config.yaml
arch: "transformer_decoder"
dataset: "crops of objects in photos (Visual Genome)"
horizontal_flip: true
vocab_size: 65
layers: 6
norm_position: "res_post"
head_dim: 16
tie_embeddings: false
init: "trunc_normal_002"
beta2: 0.99
epochs: 29.8
final_lr_fraction: 0.01
Rows from block 2, named by matrix and row number. Rows with one number belong to one attention dimension. Each number is 500 + 25 x the weight over its row's rms, rounded and kept within 0 to 999. All counts start at 0. Numbers have three digits each. After the name is the row's rms in percent of the matrix's.
# v: attention query, key and value (stacked) (model.blocks.2.attn.qkv.weight, 768x256, the v third), inputs 215-255
# proj: attention output (model.blocks.2.attn.proj.weight, 256x256, transposed), outputs 215-255
v.218 103:530534461565480505530521465523491504498513526511530531539495508506495505468471545514511479482478516484503489456510524510415
v.219 109:452477523497458487502517535508494515516479495527507497420486498493513489520487505494489483477513496525481554540501517484495
v.220 103:561474522526497511482473568552512488469464495486485517485494492510507533498510505502526506476500490517518527502492463528539
v.221 093:466493489478548512442458488538489507502526469500531515504516492498497554444472478474522522485517467556508545577494528479423
v.222 102:501512491497476476487465520494521488476483487527481555477497475502491484480487492516512520487489490556470524458480461483477
v.223 110:495490527541493496497490499507506459493465501495504500466479481493509505509486471495521527514454519486508507523512552501433
v.224 101:507515513471523502493475547488526492472473508500506489494519489485483471493459419492549494523501525527500505473489472529523
v.225 107:421494503509507510497490514506505477477515510504489453534512499535533478506520540499537479513516480508464533527476465488541
v.226 123:514504521495454488524454491516495508510507518508517519501588521500511562471479523502463509485494491498470580484496521487463
v.227 115:578504514480508512489534493471495501513480460502457536455437490467488512496517500519458531496527507531517483523508523478503
v.228 115:557515543510515521503506503513489499459476518510476487550527492497522576475485501512505498476524510547501506468474463544500
v.229 115:460467458524497486477509472463492512496533466491501494463478515525492482512532560505491510491501495449513489552509529468501
v.230 143:512536548474530517524463549496530494490496527526518437542571485470538539478470457476520489495484510528529516473493498532508
v.231 139:496504539491480483484498536521507506540443528520504521508532498455509511530505481497469484511485477503513486427497501543454
v.232 093:506496549502497512499496505550473506517469541490492488562540514502515525522500504518512482504512484498482546482499499503495
v.233 129:540506553486544518491498504531491505515490528513518454517510500476511552491468448479507498497502509510522508498507519538495
v.234 102:508525541508544471484499538438504489508515510536489493523495495510481466483487488533506488513526487474548428486488495514517
v.235 121:510517526457520505514474547488526492489489497513524465521547485486516508487456431479536498509490519522504516479498498511510
v.236 113:484489473534499500482496461487484487454538489495465503478465512543487485477517552519513509495533498504476512554474478465536
v.237 158:485507519492471513548481537519519493508467530501511474524549508490530522513509539519475487488474492493493535452491497515501
v.238 114:549510502491527520487495516514511502476497497492516496520501484475514526478475434484524510496491509541522478486515484550497
v.239 148:527498512511479508519494497510479494504493499491493502567541518522515541501486534524505498504524506479457527479497498488510
v.240 107:486487526478480489505474475539503515525504506511532501513542498501518529481467442481493508511477473507499500457497505522434
v.241 074:501497492458456502480502474554499513507508486500527482447482534510504514484471479484481521496516490506458580481507553488426
v.242 071:500489465517528516409484495522494500508533497511537465460485504514500548470517533503501545523522473492492567574493559494484
v.243 085:541498543551543498511505517493509515503450499509479485534501490472536541495532505498500488511463519487581453469486499560477
v.244 073:530533530469453510563490498502508488486487495495492516481509497503505499478469450487497519481473545533468548456481490480496
v.245 100:494524465483460484532522537493524493516475505475495581513503495481469422552495502507500477475487490499499454442515470483509
v.246 102:466524500445449497538502509515493489520507502500492540488509480503483455511457419491508483513503472533451487470510481465536
v.247 090:510457521473481524478494538468524508469458473484485476491478483508507493524517495506505515508490496511495512458517480540503
proj.218 098:466498515474490492511488499481467452505488536466478463504441521527516477526546515516488500515514474509502546523491483476509
proj.219 107:541521474499500513481472457523512467509477508479475487555504511495518511503514480510553525488461500523521471475502487521525
proj.220 103:506520483500507532450541456468483499530527504518479491509495514441512477514507455504482499505511517514475432497512523493490
proj.221 096:524502499506473473534515479441504477499504506478483441495498520508503503530528540528465484528524541471484513478506507494543
proj.222 102:516502542476501544570531488461466482533478528456528499482479542513477472526489481467487494494511478454490501510515502477523
proj.223 112:517532514436498504504514485468520547525515506486483493492568537505501460489509523500469481526534483503472473475508460492508
proj.224 097:472472512521460497537515467525457502501493477502505518519506511516530474484498516506489520493462489498507484535518481517498
proj.225 108:528511490523535490512516573515483505514503501543479448468464486490440518470486499507477505520475498508501544448495504492487
proj.226 116:515502525477510508468509479489515502500533504518515538471426505502496492521522472519518486526534472520510477469478491517486
proj.227 113:449506485488480496510524467477488527476461496491505508530573514485547524518494530488545471496509530517477514517493500475526
proj.228 109:497521487496523497470515490471528513504512520513483520465507482529491474531523504499533496502451494501535485479499501510490
proj.229 101:517530488484551500499497561496515482503495513486517456500506511473466526481502518517478481502542522538506533490503509479507
proj.230 107:508500510529468506519497477541472487485498491490495532475431491525489471509533497501471514514499492474489480498506504508479
proj.231 126:485529529471478513469492451452526479514518503470462532547441509548541507512499473505533502493506499474456453517460500507512
proj.232 095:533506479511540506506473528525553485502485485507513484475471483507504495483525463530515495524516469516509506470505502496494
proj.233 109:507492488519480507535475476532499504481483469465510523495538489502525477515547516489493488493521479503532491523527502508487
proj.234 102:481522443495527492501458462509489513472472518447488532512457480498510537471511499540495528474479576505510450554529499533496
proj.235 105:494464508530456501536513457555451486496493488502508519486477503512515470495512491498471521503497475493500484512516495513486
proj.236 104:508510472501550488499517571480497530503495512532497469481521488469448529487482535501505488510467529521534543473503496491497
proj.237 119:516539538494507499495509519480497486490509491527496498503426508522492504483528460520530500548525485487441494456486507472498
proj.238 103:485449511526434493516488448521490504490492500488500537488511503515512446526505509488500505482466485450512464527524502516486
proj.239 125:524500470488555508471509513520538516493506524550536507435476488485487481478542473534482505526502479538529489456528478519488
proj.240 106:497476466527517527512518520486506499526490485492476469500486486489465508531522523490490503456501464504472502506501494538511
proj.241 079:485475508549492510512484535473509510512496490490479513544526495475512513510520496489525513498478455524521458502494481522527
proj.242 078:464484502490438511506482491511513525499486498499528527505498530494507498504463483505513451506500494531536458495503461536502
proj.243 087:475521524439516518512491459510492496500500510509509516509499480537442514494493498483514490475540502523463541495510517476472
proj.244 079:486452458506529510472496511505500541503484476508489484508585504471530507505487532478508495493505475469528508506503492533489
proj.245 094:525478516500518485520520453501475485485524514492497435524461504526501504482486495509486528529525509468453490525485516514511
proj.246 102:530448467526534481463549494485518504517503485501495452468485519465510524498500534499490515492491495429498512506493503513487
proj.247 088:527507475540537473527526507509449474504514502505488516524537485525522477485503503538529524464499481502509550519484525430497